A small multi-label image tagger, trained from scratch.
Model: 2.47M parameters, activation gelu_tanh.
Data: trained on aerial photos of the United States (SatlasPretrain), 101725 training examples, 37.0 epochs.
Rows from block 4 of a small multi-label image tagger, named by matrix and row number. Rows with one number belong to one neuron. Each number is 128 + 32 x the weight over its row's rms, rounded and kept within 0 to 255. All counts start at 0. Numbers have three digits each.
After each neuron's rows are labels from the 100 images, of 14848, where the neuron reaches its highest value: "top examples" is what is common among them. Only what is clearly more common there than usual is listed. The data: aerial photos of the United States (SatlasPretrain). In brackets: how many of the 100.
# fc1: MLP up (model.blocks.4.mlp.fc1.weight, 512x128), inputs 0-127
# fc2: MLP down (model.blocks.4.mlp.fc2.weight, 128x512, transposed), outputs 0-127

fc1.79:150138150149084144108177115143160134135131092109148056132160147114148225119067066129117113108087090142125226115116141163098104074115185140161061129142101137131138101094179111119141106148122149148132115120136147135074132108082123181193170125140149149084125106137098135129121131178136124192142138065097093122151162147149103073139088122161043142141074143189104125121128161104152100116143
fc2.79:149131120111132166102161162173132099066158116131123103076126148113081160120152099184143058119082143139133083123112186126090183108082143084177110156142164116144129128113144081097148101166142103116106126169121130157166096145112135142117134124111066000108175128154167137116112125103073134099133162127082111077135111187135121138134122148142092195153168127151138111148160124114112192146145
top examples: building (78)

fc1.31:093115140107090190143123084148140124181116145102147096136163146116163127150111109147171134126090057054100194112086180158076108106109136117146075192100095121129148135118137217169135076153058113112137072144143124124066105157117149139187131117156095124151108145163105168084128144161155110116143176126161096077160140151159109116116098069115141102132143125140154221122132163147166141109155
fc2.31:152116123140118163122117103190125157133157077122110121057128105071098113116191100169113049125102108151124124112103175134055177107062147145154075119140211116136138127133161123093142092153101109129123117142147147165168152107120145055143104120098088031110183137138131149097110134115120113160102113168106127078148090171116129147087117105123095176169176177118165097142154166140124180128177
top examples: building (72)

fc1.296:120106119134111104046114141168132149116083096142172137106154167215201102095113149130137164153132120079110189165154130156117111112158129123103159111210095125102036113136134125132147136134173134153040038105125154138079194125120162078091127078071178150124172160147141096114099155124110115115116118161131199142120150123106122170093129128108125132144148123083131146143104134122137133163100
fc2.296:176194144175142065102137142103143134139129146162176098167074154106170152117137146145128125090120141121075101118149084103110131055134145119106100153086141102121116140255100110123193126144143129146117120132043103134111138092148145126118088159121125200132121139160160115043140108094133131130107163109112138124096150119165133100144129158119101122088122096100114107141058120103109115143129
top examples: building (68)

fc1.21:117141151092145137144221052078104131136143107172165118157150151125090159137207159068136103082137118154150111138133103145126157093103103174163165100135125114042164141138157088146169084095075148124121146071111172118069171142164080121168172142100110137141128072147139110127098148142148148121159166088123167047142127158083106110150084123136184123080112081077139117123114143109124131102135
fc2.21:109122130159158074104093209140116076126106191155171135149137131097128097137090090154107184162162091138077126161168095133118092122099145044128083130138134153195139087151104173097130075138141106154183141132077082086166091076109164222145105124165114072124162140133114116121122077128075121120148123159132116220125110104131150112129163131162115112127163139113096137167116133106098105134167
top examples: crop field (27)

fc1.209:143191150096210150129124109188121142180150172143118144187162105104200109112094153119117102070080114159138094143155137120092092048138072138100074100156151086142056173115141113126172080113115149167136119158109146146140148129131136126077165134101172137072164131168129146150109160104165151105112226089124134172110110098149135110080108128098122113119102124089110135073090153141151108160126
fc2.209:156163142063167158141079099118109062095140140148157131142160117092186118081101135127153066143062074117107158091125182141153132133188129147126146093195154146179090141137184111072159126143171183128137163163125108090138113111119096121128126134161111136104138150157118127070047129128148099076115109092155118176119096184132170173116122105094146083179135150156081089106086146153142171092159
top examples: crop field (36)

fc1.271:110179137123171186166117146097142150129091148098148142149157135144098141175136135123137079132138108104169147121144128147064089076105080098101107075181158063079139160078126112115165129082096146161158184085156139209117148137150103151114138087074121171059156061173140112187075175110161133093117146083102142153101086126098130114119146080162138146101128121090147133082126167092167114105105
fc2.271:165160165098100099130123133110130107062163169098177143110160145125125123178129109126123151110126074134110063131186080162169176150139132146053162147152109107146092072069107117133142169123167145154154088143117091102113100099110090172129075155159126230094094149170112133145090092119123107082086057099144111133202114166134151154173100118120146130131195153159130087123148174130144112152130
top examples: railway (34)

fc1.4:183124138160193112078135121093123097084165101142116140062087138129054080117175146100097059170146158127129077119137138129125175165171130109096161120149120107138111154142106113110131131147141139156133160109121144157145149061105142104069139144129147085136164112108147133175207116092116139107096124128138175109064100094129128153106173186137209148083109151072149107150116064145145065187145
fc2.4:095098121124087110096129093131127133167124188159099122144119115162128143119103106111120166180119110068143148132132084129193117099138113124140088090144044148073109162143119155146092067104136127175119129127132125114062131120154104179120129130182188255148060140081114122144129116143196130105135139095185159157107140072135171124178160086135169122145086092136151137110136155122152072110110
top examples: building (71)

fc1.465:088128128124095092077171100145112142141075145175189169093189187130127165095131123125109168140139125124102125200151085130156121065148100087123141141153104074086075099130096098116150114135157152163108067128111184140057111117128161150149127114069173182143109052150157104127110202161122151135121129094161163106146109123082071114108101141134126140120135075106172107161059145089119120146144
fc2.465:163101107110110105138168064115152056108169118128125086170063090140113100176192178130129126137136144156114154116099100082151143154121190158188165107132080174106125123224192102089112103107127089148115108101112129095104149132105095144108122135176066048126150170098125111096138099133161094130106140158130146111138111177149139132130073109088173105137137139106090081158169097156097162084100
top examples: crop field (30)

fc1.40:080150103037139170145173136097148125113113101109149106131117174142139122112125165086108123133114126111177105132101143127112132116149135172102133078145077062089114179116196099126117105085133153133107097152172151110084142172070132094153178120107177183117130173167189123116108174140122144138138150098104079129182154098132113107139094078061165161135065080114171100076101120179170134168084
fc2.40:112165172172092146133149111198157177171141151108085111126077075168112152194144106129096120127180132121174151142152128144095141114167133108107101147163156130077080126141085096145126176169152108146121097093121081175079083136138137105121149104111093118127113092118136103162139124068099165116119101144101132055098075148142156121106172179142076114076186182156143200080188139092145093136115
top examples: building (67)

fc1.147:142110063096126077136181091138160116206184115112123179110173134110174185083153132138126133080105167158084054152091074092131131104121092188137164173143110096120069150106079068160125124153147098176105063149146170119108121167135129138129103155117202143135096101152160129131121145187104122093085163127161148069110129144142079123147094168112156105141135129116151097152077122133116166132107
fc2.147:204082150132115119135165127075117117179191119129121129140156109123119169137211126103127136128043131155149129093152118153166170111075089152212173170108115126096087092108119144117144098146142092158054118072089187158111116154190109122157125160110065097153130098096126110156145128141124172156135114116136155122136157161097104089189085118175142096065123130137128074137143142090077125132145
top examples: building (83)

fc1.460:155141137148177075172149146127117124120103146089141067117164144112124187124133117161143202108103138143146142133134156087149156118070159159078179087060092126081071096089149120173174143102146137116137172128184131105150157096135109115155151094159108108123115060129119155142150181110181072164149133066103153130169160041108152120102122113153050141104125162131137131158089085157121103099177
fc2.460:150139116054190129092162173140115124101136225106111127066126192113078147130141094117137146131164135185132102128126144154156188111085139105169095168130122180159151112138110063122118074106118116148066098176159094148149115126131108176150133066098124127141137107106160140120086098101158152110075149162108087114110191109127169108155101092138173145151161040170101134131134160162123171127162
top examples: building (78)

fc1.291:138130086108150103096186093158136135173136102133158202112195163150156155099189123079147150110129118135117102163143081113134144109161063165104170123214114123085055132069120125149141099144116108186123095130164163137096155131178102128116122116120148120122182105157129057183067117154112131072125162137152199118096099154114114147135112140106149096144162110105138104123047159159165121144093
fc2.291:143109132122107135135123128088159102101125129091172152099131157129165139151127069099113093166117062050113151087150108176133148132126138136182170161178153151089128115130110144112141154112188136125117120112140143156146134085146128110119092108115121033087089094128151113141070084152137115124074028113132125134163152149144129130165160081155194117125212100163181135137126175065094195097138
top examples: crop field (27)

fc1.132:069136112087143102099159089059141115175132104128142173085178136095110185060155105139144108106088124107101112160097123144178173081094081162138165149171133095100123140118104089124153102158165109144112136140146193106093117164140107119163123132093172141134116082171155114122072131169093123072115154062178167082122179154134102134212075171145170105141118116123160105140062157126128164135122
fc2.132:162108151119123089117097148129123079131153170148209165118181150104163116123155136166167096142125091125065149139193097143143122107118104102184134150158133137145106086130113123060163111139149103171096114075074130159153136082210146151129090150147133041108115102140124128122088069175123138112135135145186147181086106136123132103128120093144183101104183132125127134170077193100069152104174
top examples: crop field (27)

fc1.288:110071134108104135157110180136138153138105165193124160100111070132114061103113123073116155108166122156128123156160171172110075085178136117170107135115107147082162153147150193079151180086130140095081130128112104125136162091086120194168039126126140112141175181163175094138084128167100142093133105090083093089105113113192135138153149179115177127154138114124129134073125163137132172122100
fc2.288:104089151108139127184099064144130137166122107150148134091132099100130159142136133105098091173083101088124095138154185154139144021137157141141098116119156094098125099145132117089096113090115095107143120136169215077123145147120131070156163108138098098132099144070174142116114065134164126087185071141118117129133092148128147133205157156142176121121163228122156080122122091159113103160099
top examples: building (80)

fc1.320:097155095132097131096125166087140175143084145104167172079158197183139090121098154134123159128155132105145171184105109119127128115098100092103132047154174085095167132077142118129134092108120123123130143062165135107100145118131100160171165101103142128099117112179164065178076102118082130084199188106121197127121094155145123162120165140125107149123126087144188148107075129136181088113083
fc2.320:184145177124081120115134100149092132112108107161198144090175169137085148124139095153165126168152052086112138103158118185144188136173110111125174147190104151087150058107099088120165156151151151183144118148104134118131111096127123123154083131121110097137107163156135145112054115135176141088080063112154134098134114153093145132112101089105178080140190106164163104105078188096160148097151
top examples: railway (28)

fc1.396:027084096116159123106183088117108125111048175150150178122201185085076116060099132129140118126180113098100115209126087128162118135120106099133141138166156119122157163098138102145103119155130138108167122150151154093077133132105170155081133080059138148129155079111130136117127144193120093088158104094188151113126136132113080152113108146134166165161123127079136113170106146141113176162146
fc2.396:116047121158130076078143152147081151080116102182167102115138182160147086118096141144120149131094120070082168132187134151115120107086169104077174124092127131109106115139145140152152108116167161092044102110131206151127162076099135090105161097071144192167122135107093112095145162135110099175136123151136162149142172133099083165105162128130104177137097114107174182199135119124131093147144
top examples: crop field (34)

fc1.46:088128167116064171131149068184116096152140134151104095189123151139134095097114144206149104121117138097102156105107147165125153170132105150182098108126154095107086156131126170093086127144097071099120133173073098165109176145187142111187096190109132150134056131150114123140094107158161096099115133065148105096199174101172106149089141095141119109125163118101118114130150197123173072108107
fc2.46:145042139103185131105097091179155138166123090129136077053123181097104158110111095136120086173141129163155122102119171111129097114093124120148104092112196134139097145133173147116188143139069119135095082156122100102175140102070122116179158085112095113131167187125107175125108096123146157123115158075123109059169114139133176132108110108155134122130172209127214130123142141097110155150165
top examples: building (72)