A small multi-label image tagger, trained from scratch: 24-pixel images, batches of 256.
Rows from block 2 of a small multi-label image tagger, named by matrix and row number. Rows with one number belong to one neuron. Each number is 128 + 24 x the weight over its row's rms, rounded and kept within 0 to 255. All counts start at 0. Numbers have three digits each.
Before each neuron's rows are labels from the 100 images, of 14848, where the neuron reaches its highest value: "peak on" is the class under the peak. Only what is clearly more common there than usual is listed. The data: aerial photos of the United States (SatlasPretrain). In brackets: how many of the 100.
# fc1: MLP up (model.blocks.2.mlp.fc1.weight, 512x128), inputs 0-127
# fc2: MLP down (model.blocks.2.mlp.fc2.weight, 128x512, transposed), outputs 0-127

peak on: building (26)
fc1.241:138141145188128104109138155098158154117134120129105119152114131144124170126194141110145132146111101157120160134119113154154167136125175121094105112141100110091119116111161122122150120094087081126145146141123139122095177057127148146105132120131144102153116108101109090102153161137116120102144137162115131118131136110135103092112133161133132104126127097126109198142097153105085108129136
fc2.241:133122136141099113148131130120115095198144147160094128119109097104089082136146144116135140188150125100142110119102155123144139126171147098159141139145082091164145158113136127144117110138131090133104117140130076095123150117150120155121103104117123086148104103116168127121111099119116115106159127091133171147109148119119176111154146099114183152156127103115160138133140151161164134161124

peak on: building (33)
fc1.318:134136205126148151115128142090119168136131096145096117115097176118135181098148145129152133120104115174123157156075092139125154122130136086116127105124120113086076108160164108116137096159140110140121133141127123131105109126093176094109139152149109115155141136146114129127135100136110141110113101107083113098136122120164103097125185124159131133123115130159148152098142146085139124154141
fc2.318:100112117156083159172084144122134118143109163153108118113125114136148133128151149101140096186109107116141123139126145100131133090110155113171113138153109116111120142125187143151113114186153101143120156118142157102128134149115106093115091097141077073129115131159160140116138083117111096137140123092103170148127077100118102139137134132127147117150105153150168121128139167170128120139117

peak on: crop field (30)
fc1.232:104164130099152133102191088104127120162121134135143162143170147111127152098153148141137095084137114136115100184110107121126120095136084148130126114161152112115151166091129104113130102150111121141158116140128143107091131151120122132152139135131136134126172107166137138148094125150153130085168182149149156074108118144123134145139085134111157113109123116079122087112082157130145130103126
fc2.232:139142148124096127125098127099099123144143156145160146094173127156116077136132118171090124107123127121105140158176132134154111108147095139144118085166160125171116078090137147103157126129125121133129134099104107143167144120168138144119115113129124061090161126147131142147111081121154135078152129129130141173140116147104150184144127110144128111126198155134117142134112135112123120107135

peak on: building (34)
fc1.165:156168117112140144152141099137152124127132118140142096159105143139162109159141161089108113125120143150143132124110138110096114097147132149102127068130105077104093156150161137116152107112135145158112117107111144136132163123103130105115152152127122171117180195175172103122125150109160157153138179139086125144135109125134133094109124101094130114112094093092104105095108093130140116146105
fc2.165:092125150157155141143134149146133153133132098134107112106101136121146169134155148089119097121166129120153141111135120127109114131131119155130097164124119161105127169134143101122125192165133140158134141121099099169103092198121125120121101113151116120168123119111137095137144094131112180131104086154108097080120121145112126105165136161164090127104139126173090122100134133167088148142108

peak on: building (77)
fc1.47:138156119128147167146158127147125118147146147131127140197151126115117137120129123114141121151124165158137109116104124095084083110111108087090093118141124094144112165078131145065114111129104126126172121152140131149152103135100141163117131164149139138130138158161138121144163142134165136134151167146107066132123086102131145108096117135150093113139085105125123114093068110130151116147144
fc2.47:086124094173116157089160110164158113141094135107138140156131157122163128087111110124109130146185147116116158138107145105087061108139132111146083106128144087130142171133152137090125113113126132107138090153150124135109128117093177107101141129120138111119123124139172100124143116121137127147149152178115137108129131098153145130100163162123094114156134103110144170128082091118137158146129

peak on: building (43)
fc1.233:150068168139167127127167085125154093130149133079129114143137137105137136107113154112135176102090090119147141146130119139113161134135116118133122123078150105136106116096139071128129136148122094144149145151112072126136071095114120120120159100111123135124110196151113117127132143123125130125115169153134104086167143127146125094062114120148116118131134122131165120133148144115160109119161
fc2.233:118104137118125142148095152149133116117091186132122116136139139101117091128139126142140138099164108124144095121133141126081128121117127127172142157115121077097082125128140101177134133140102118176130146144090171117153099124101140101086139121131140086150079144160168106132139122102123114118097121199119113152138107114127123185083148138158116102154159150119120136125152148122128139086163