From a checkpoint of a small multi-label image tagger: norm layernorm, batches of 256.
Rows from block 8, named by matrix and row number. Rows with one number belong to one attention dimension. Each number is 128 + 32 x the weight over its row's rms, rounded and kept within 0 to 255. All counts start at 0. After the name is the row's rms in percent of the matrix's.
# q: attention query, key and value (stacked) (model.blocks.8.attn.qkv.weight, 384x128, the q third), inputs 0-127
# k: attention query, key and value (stacked) (model.blocks.8.attn.qkv.weight, 384x128, the k third), inputs 0-127
q.10 104 [ 79 118 113 100 110 146 145 138 146 178 102 156 165 153 121 155  89 145 112 142 111 147 111 106  91  93 143 109  86 139  52 175 167 168 165  69 167 132 132 130 127  75  87  95  95 143 138 107 117 121 114  88 183 131 118 103 155 143 203 117 102  99 117 131  93 118  88 169 159 165 163 170 131 170  94 153 131  73 186 132  59 158 156 145 108 124  91 126 166 156 173 233 148 118 151 137 139 136 119  99  93 151 180 150 106 111  74 113  97 104 145 109 127 167 141  82 139 149  86 173 113 142 111 164 127 129 194 145]
k.10 105 [ 93  93 156 124 179 134 166 158 150 143  93 152 143 154 153 187 146 165 157 173 133 164  94 181 158 153 139  94 188 112 136 103 119 138 170 144 108 164 177 127 145 117 156  88 109 125 120 120 124 184 165 185 123  92 142 106 107 114 131 121 100 174 102  98 150 123 177  78 114 156 172 133 137 116 193  60 127 131 164  93 136 108 104 168 178  93 125  62  58 150 100  93 138  69 131  94 171 136  91 147 140 139  82  76 157  82 111 145 148 133 153 178  56 116  91 125 143 103  87 146 113 127 163 136 140  68 116 124]
q.11 099 [212 131 168 179 132  79 121 115  94  67 114 113 102 136 161 158 180 106 157 125 159  92 154 115 168 174 117 145 142 107 176  62  99 115 107 168  70 171 147 129 108 148 131 146 141 121 114 134 143 109 151 160 122 137 135 177 105 140  61 171 107 163 129 135 141 128 165  88  38 119 134 138 135  64 173 101 130 175  95 155 174  91 101 161 140 132 160 117  66  89  97  60  90 156 133 129 116 144 157 144 148 119  92  89 132 109 178 123 163 153 144 174 102  80  88 135 106 113 159 104 140 113 166 107 135  94  80 148]
k.11 100 [139 172  86 123 124 130 118 112 111 103 161 123 107 136 138  55 121 103 137  78 124 112 148  45 130  81 151 141  58 122  85 170 143 142 106  98 167 105  70  89 101  95 110 156 155 137 135 126  75  71 103  82 134 157 147 149 189 128 152 136 156  39 113 155 116 145 108 152 147  85 118 112 150 133  57 169 143 110 134 151 123 164 142  52 101 115 139 184 177 127 166 135 114 170 124 156 115 164 144 110 134 115 186 136  84 164 139 104 106 167  98  79 182 160 163 139 110  77 137 126 133 127  72 130 125 176 147 118]
q.12 098 [134  81 101 112 129 133 133 153 129 159 142 124  96 128  83 106 187 137 133 163 188 144 118 170 100 149 141 117 176 157 145 141  97  98 103 134 142  82  73 115 145 156 195 134 152  96 168 159 106 149  58 139  43 124  88 108 115  68 126 109 127 102 117 112 193 158 139 103 155 137  93  75 160 148 117 145 123 135 105 139 157 139  93 133 119 141 146 158 159 118 114  64 193 146 100 130 144 100 113 189 165 110  90 144 116 133  98 123 115  84  54 100 177 106 179 161 104  82 159  96 153  79 116 109 112 210 108 102]
k.12 099 [ 98 152 121 105  91 125  93 105 105  90 160  91 117  60  99  79  92 102  55 115 100  71  85 148  82 149  80 144  92 110 106  75 112 113  95 103 133 118 179 156 168 171 108 152 143 181 129 149 142 124 117  88 148 156 115 165 162 152 136 173 118 146 160 199 103 122 128 190 138 163  88 110 103 132 113 153  96 156 116 133  89 123 169 103 114 137 144 135 159  48 110 193  82 155  95 120 118 109 142 129 129 127 155 194 161 180 134 173 181  83 140 139 170 115 177 106 154 184 132 102 162 147 120 118 152 162 126 145]
q.13 117 [ 66 132  95  99 114 168 133 146 157 180 123 146 163 130  99 116  79 141  99 132 114 158 117 136  85  73 151 103  98 162  79 180 171 152 158  71 182  91 116 113 135  84 106 110 105 130 138 106  95 116 117  96 167 145 129  96 146 122 188  90 127  85 115 112 110 136 106 189 188 149 137 155 153 184  71 173 120  81 174 131 101 180 150 125 119 131 104 141 183 164 187 200 157 120 143 143 169 137 108  99 102 151 159 165  66 139  85 119 101 101 128  79 141 158 144  92 135 114  90 169 101 133  87 154 123 156 176 109]
k.13 113 [ 95  64 156 126 159 118 150 145 148 144  84 146 133 143 143 199 151 166 127 189 145 136  90 195 125 171  99 102 191 121 148  87  97 127 149 135 110 164 177 150 158 128 152  78 117 119 117 121 172 185 157 180 122  95 118 100  84 132 123 133  92 200 116 117 144 123 160  99 112 173 146 159 106 109 195  71 136 138 141 107 121 100 117 193 160 118 126  70  74 122  85 107 150  64 127  91 150  99  97 157 122 134  86 100 170  93 111 150 164 104 164 185  67 106 114 117 144 147 106 142 133 124 180 143 133  76 132 145]
q.14 092 [199  78 141 162 124  85 139 132 116 112  85 126 128 134 158 186 219 143 186 195 196  78 135 133 127 158 146 143 160 154 146 101  85 118 100 143 114 142 100 128 117 131 142 113 112 101 171 119 134 112  98 164 112 164 105 136 110 102  76 127  71 123 114 110 177 146 161  86  72 142 106 104 139 116 140 156 143 146 111 149 166 103  92 197 114 132 139 138 129 117 138  45 172 186 156 149 152 147 150 183 155 129  80 137  83  90 118  81 122  98  96 141 131  96 122 121  81  88 163 100 145  57 154 112 110 127  78 144]
k.14 101 [100 151  92 101 131 114 113 109 107  79 172 121  94  94 111  58 115 115  81  73 113 106 104  95 106  82 135 125  74 122  72 103 137 125  98  82 167 118 137  97 147 121 120 154 171 157 132 149  56 108 136  82 135 153 142 178 203 141 181 160 111  83 122 187  94 136 156 157 158 145 112 110 163 117  85 149 115 113 160 129  92 154 148  52 158 110 155 151 142  74 126 164  90 145  72 121 157 158 111 125 178 129 175 153 126 182 115 171 173 132 121 117 174 158 185 111 143  85 117 122 174 165  76 128 158 141 141 118]
q.15 082 [ 87 174 132 116 121 146 131 110 130 155 144 126 161 117 131 121  41 145  97  79  59 153 115  95 141  99 117 128  76 101  92 134 184 162 148 104 141 149 180 131 141  90  72 141 110 155  88 114 140 133 166  95 197 117 156 122 147 181 170 136 148 151 140 133  69 109  96 171 135 119 156 175  98 131 130  94 135  95 155 101  85 140 175  97 142 120 107 103 111 140 137 222  73  97 131 108 114 135 134  69  84 146 175 108 168 143 147 154 122 159 187 142  92 161 111 121 165 182  98 152 106 188 112 157 152  75 168 126]
k.15 091 [151  91 157 164 157 136 156 157 154 174  80 156 159 176 157 200 161 153 189 170 147 172 149 152 169 139 151 114 186 141 169 168 137 138 169 165  96 147 109 133  93 119 155  92  93  83 121 106 159 132 134 181 107 107 127  85  64 105 106  93 129 145 106  62 164 125 126  75 101 109 165 146 133 121 176 103 152 130 132 121 156 119  97 189 128 120 108 107 101 195 144  77 165  93 177 145 129 121 121 135 115 116  81  81 110  63 119  80  79 144 121 136  72 122  66 152 114 113 126 150  84 103 168 124 104  99 120 122]