A small multi-label image tagger, trained from scratch.
Training: adamw at rate 0.0014, 14700 steps.
Rows from block 9 of a small multi-label image tagger, named by matrix and row number. Rows with one number belong to one neuron. Each number is 128 + 32 x the weight over its row's rms, rounded and kept within 0 to 255. All counts start at 0. Numbers have three digits each.
Before each neuron's rows are labels from the 100 images, of 14848, where the neuron reaches its highest value: "patch colour" is the nearest of a few named colours to the mean colour under the peak; "lies over" is the class under the peak. Only what is clearly more common there than usual is listed. The data: aerial photos of the United States (SatlasPretrain). In brackets: how many of the 100.
# fc1: MLP up (model.blocks.9.mlp.fc1.weight, 512x128), inputs 0-127
# fc2: MLP down (model.blocks.9.mlp.fc2.weight, 128x512, transposed), outputs 0-127

patch colour: grey (88)
lies over: building (39)
fc1.389:080121135190073129130130128128146171134160072122140156167109103111188164117143102080109132124148110067103169122129135111100205104087149072093104142135181132109138161103157094160151149035150128096126105161152142149206099132166095120135092222113143137145110097167133132111091115128137127192157119133074159080164121112122144137148098129159038150108147130116102158121125086081126116127187
fc2.389:106177149012129121125172157165117133113094070155133127109121111136083125111144126072183130234128136100127149156133128110160106141154112112168141086149069111102084153126170153113102126146127117139171142154135085108104136150056124157137177100129152074131217133156152132114147102120166133107188117103142083147159074141132107126069056049151139132129134119117092130144121126165132090104145

patch colour: pink (52)
lies over: building (32)
fc1.463:088139127118166141199112074186139142121124163111134173208155113076096147138196184109159088099187132156124155167142094118109111112134098109128117136161082091077106102100145073126141134114098139164151137087149119167105144169168148169081118108096093135080128136157134163145118150149195127076125139104160103136053057109134111119058064099146165153156153142092062104134130149152132142139127
fc2.463:186127164108112133071095155089100113094149121177108054111069091166137097174087101141159166162117136128146130112118185136130084154110181100096134085070101127160102085172140167095122136122146123071079105124123125095133126092089095082124151156183155129186108141126122141095175174076087113207111138143090107156146177110098162155143138104130094138093077148122134151116187090133151056125129

patch colour: pink (34)
lies over: building (32)
fc1.360:105121102157112107107118118176122097091131139123159109148142168059086095082138104127095175156160104132117113182118075117158164140130167082156113140094067128119103100092172167144098108071137154130153067156112106088072112103098204167172113177150138131140136146134165170073157127174135136173137112132160154155184135116132105061132094121117153140200131079130085108143087101147097178206157
fc2.360:082132097134087148066139134127131162122063112102079147097130106166176127103095115130097166114162150069135133173099137125134107177187137163068085106113146133124141150086134104131067212153168107105134082173189049109096111154091162065102134088141177165155109133107157126161167135140144110144134126146133106089168190094135142170128152144065100144145112138149173158117130096187157147156091

patch colour: pink (47)
lies over: building (66)
fc1.185:122069143111121101074114107141115083104094123112125093149131068151161162177049100106109142130116175175110124134114126096149068116184145132122122120175088094139152152100151199058138116198151153136126076143127163132202168154056130096073078131165144111111101114117145153101119151109199111124129101158129087145203096121125117128148070171161124144140116119169146130068132169131128098102114
fc2.185:127133127177107153151141113117142177106114169125154104148110166143072160134142147180150087075176121130139142147102149140155196152080145097159138159101156123074155120143085072169123137153125114106175125102129134111041076148154139078146130141105061000125115128138177145121113057132168124133095121065113150046151154148135113133130156121110147148109166140092142139128140122073114140119109

patch colour: grey (92)
lies over: building (26)
fc1.299:155123131151069120137135145114146134145153095096142156110146128117163095097077108092120057146154096124118113192078154126070089088125130131119131126164123117107135125149100175137125148096183163086175085160132156123155188097097133078158134234133155130182079083157137152136066142139092116127086129158026161098171103084125129154107100157086132128074135131134167182113149153086160099112120
fc2.299:104131125087179144125141101126119118106120073150136140131114124120056174117157130118214120170112141126131161121126171116150146200072138090120135123170073168090169134139121160138083135117114066155147151133169100124086115180128141151112129098133142064142191116144115164107103025129226101093159117124163089163138098143134104113132072066168127125137147114091045132118121129139154095105129

patch colour: grey (87)
lies over: building (35)
fc1.451:080109157147160065106128159100156160118189127146171116118119087147131152173100170110116168162101152138100120113147092098110148119149100206088111101161107169160154122084196167071158126158166176133131108101106150129106172103061176131064072128143119155144155147137158128100113109145158134120164070122110120142151170091175133120155112180117070113173115153189137179084149145153094048128115
fc2.451:135152137175145141135130117157135184133129155139150118130117133124121105124163117163138096059149101137121166124124125155125167082089140124150132142070162079143140108140119066158121124137130095054172110090112167157024050145130149065159157119114073032116078125157189179117130102135134127122099189130126196054115140144137131136076171111117165143108145148118185189128122140116123141105119

patch colour: pink (44)
lies over: building (71)
fc1.278:145118116135128150111102070137152070089106065105123102139115108107162130162087068131097116180136157194116123130150125138145074098167157115116110143158097104144146168094169218070136111195155143123131082154134159093185152127105131074089075157127156124126114165128136183113129162097185121155093113143136071106230110078122097110102089165145118127156133153181166148101127148136122071121128
fc2.278:113142122142121159132161132117145170114119154131151125136101165152097169127161136126160099126171128112147153134091151133156188141101145079153133146125164133041119123150077094164104133140113120106170140101149107117055092146149133110167132144113069000130131111146162116121112068135162122143122094065117132054155123132141104116167146099133149144104174118093133126117128126072119139102110

patch colour: pink (67)
lies over: building (41)
fc1.392:140187116115155174153148138130144176129104124112138127186138143133099151141182128052116132094133116117170103138114124151103103109144101186121107115141080064044088095103148142149138127086052141169093049080146113173073166164147104096090135113117140161093133114171181112169108173128173155131115149103120084116131128101128128091142110066116179125101113069084099111075097144156157132193108
fc2.392:164094126160129088126116151176104134117135134160149131162102118166103134171137147175168192138040156151110100076144089119133132159134158078130157113093115166127116053146084177165106146075085067114112085127119121154089188135147107179092086136167117036156133145124111157144182061129182112143137142121139120171097088137109114161109097085131100169100189165094132101161159120132124088110107

patch colour: pink (26)
lies over: building (39)
fc1.452:131176110132197165131126112141147104126154163104104134193134097081160088118190133080103149135094125191154096105118097140099109089132115106147122106120076028136046114100185175093116094062104132086144103108138127115100119131127187155134147161121081176060129109148175165139170183123172139182125163150123131153154090115153113107105099061132170156142124112144103104091133117129113137176119
fc2.452:076159126116101084115147102136121103151073129141132153080164119095100135033098110165140135120162125126071115188133122111154127026163109126106108143154156125169187156121117085119155078167148174153194164204114176092168109104115158140158124128102180154151144121145094126083108189151108115086159142104158152129127129115150129139134101184114132088184091127142147110162046134143132171133149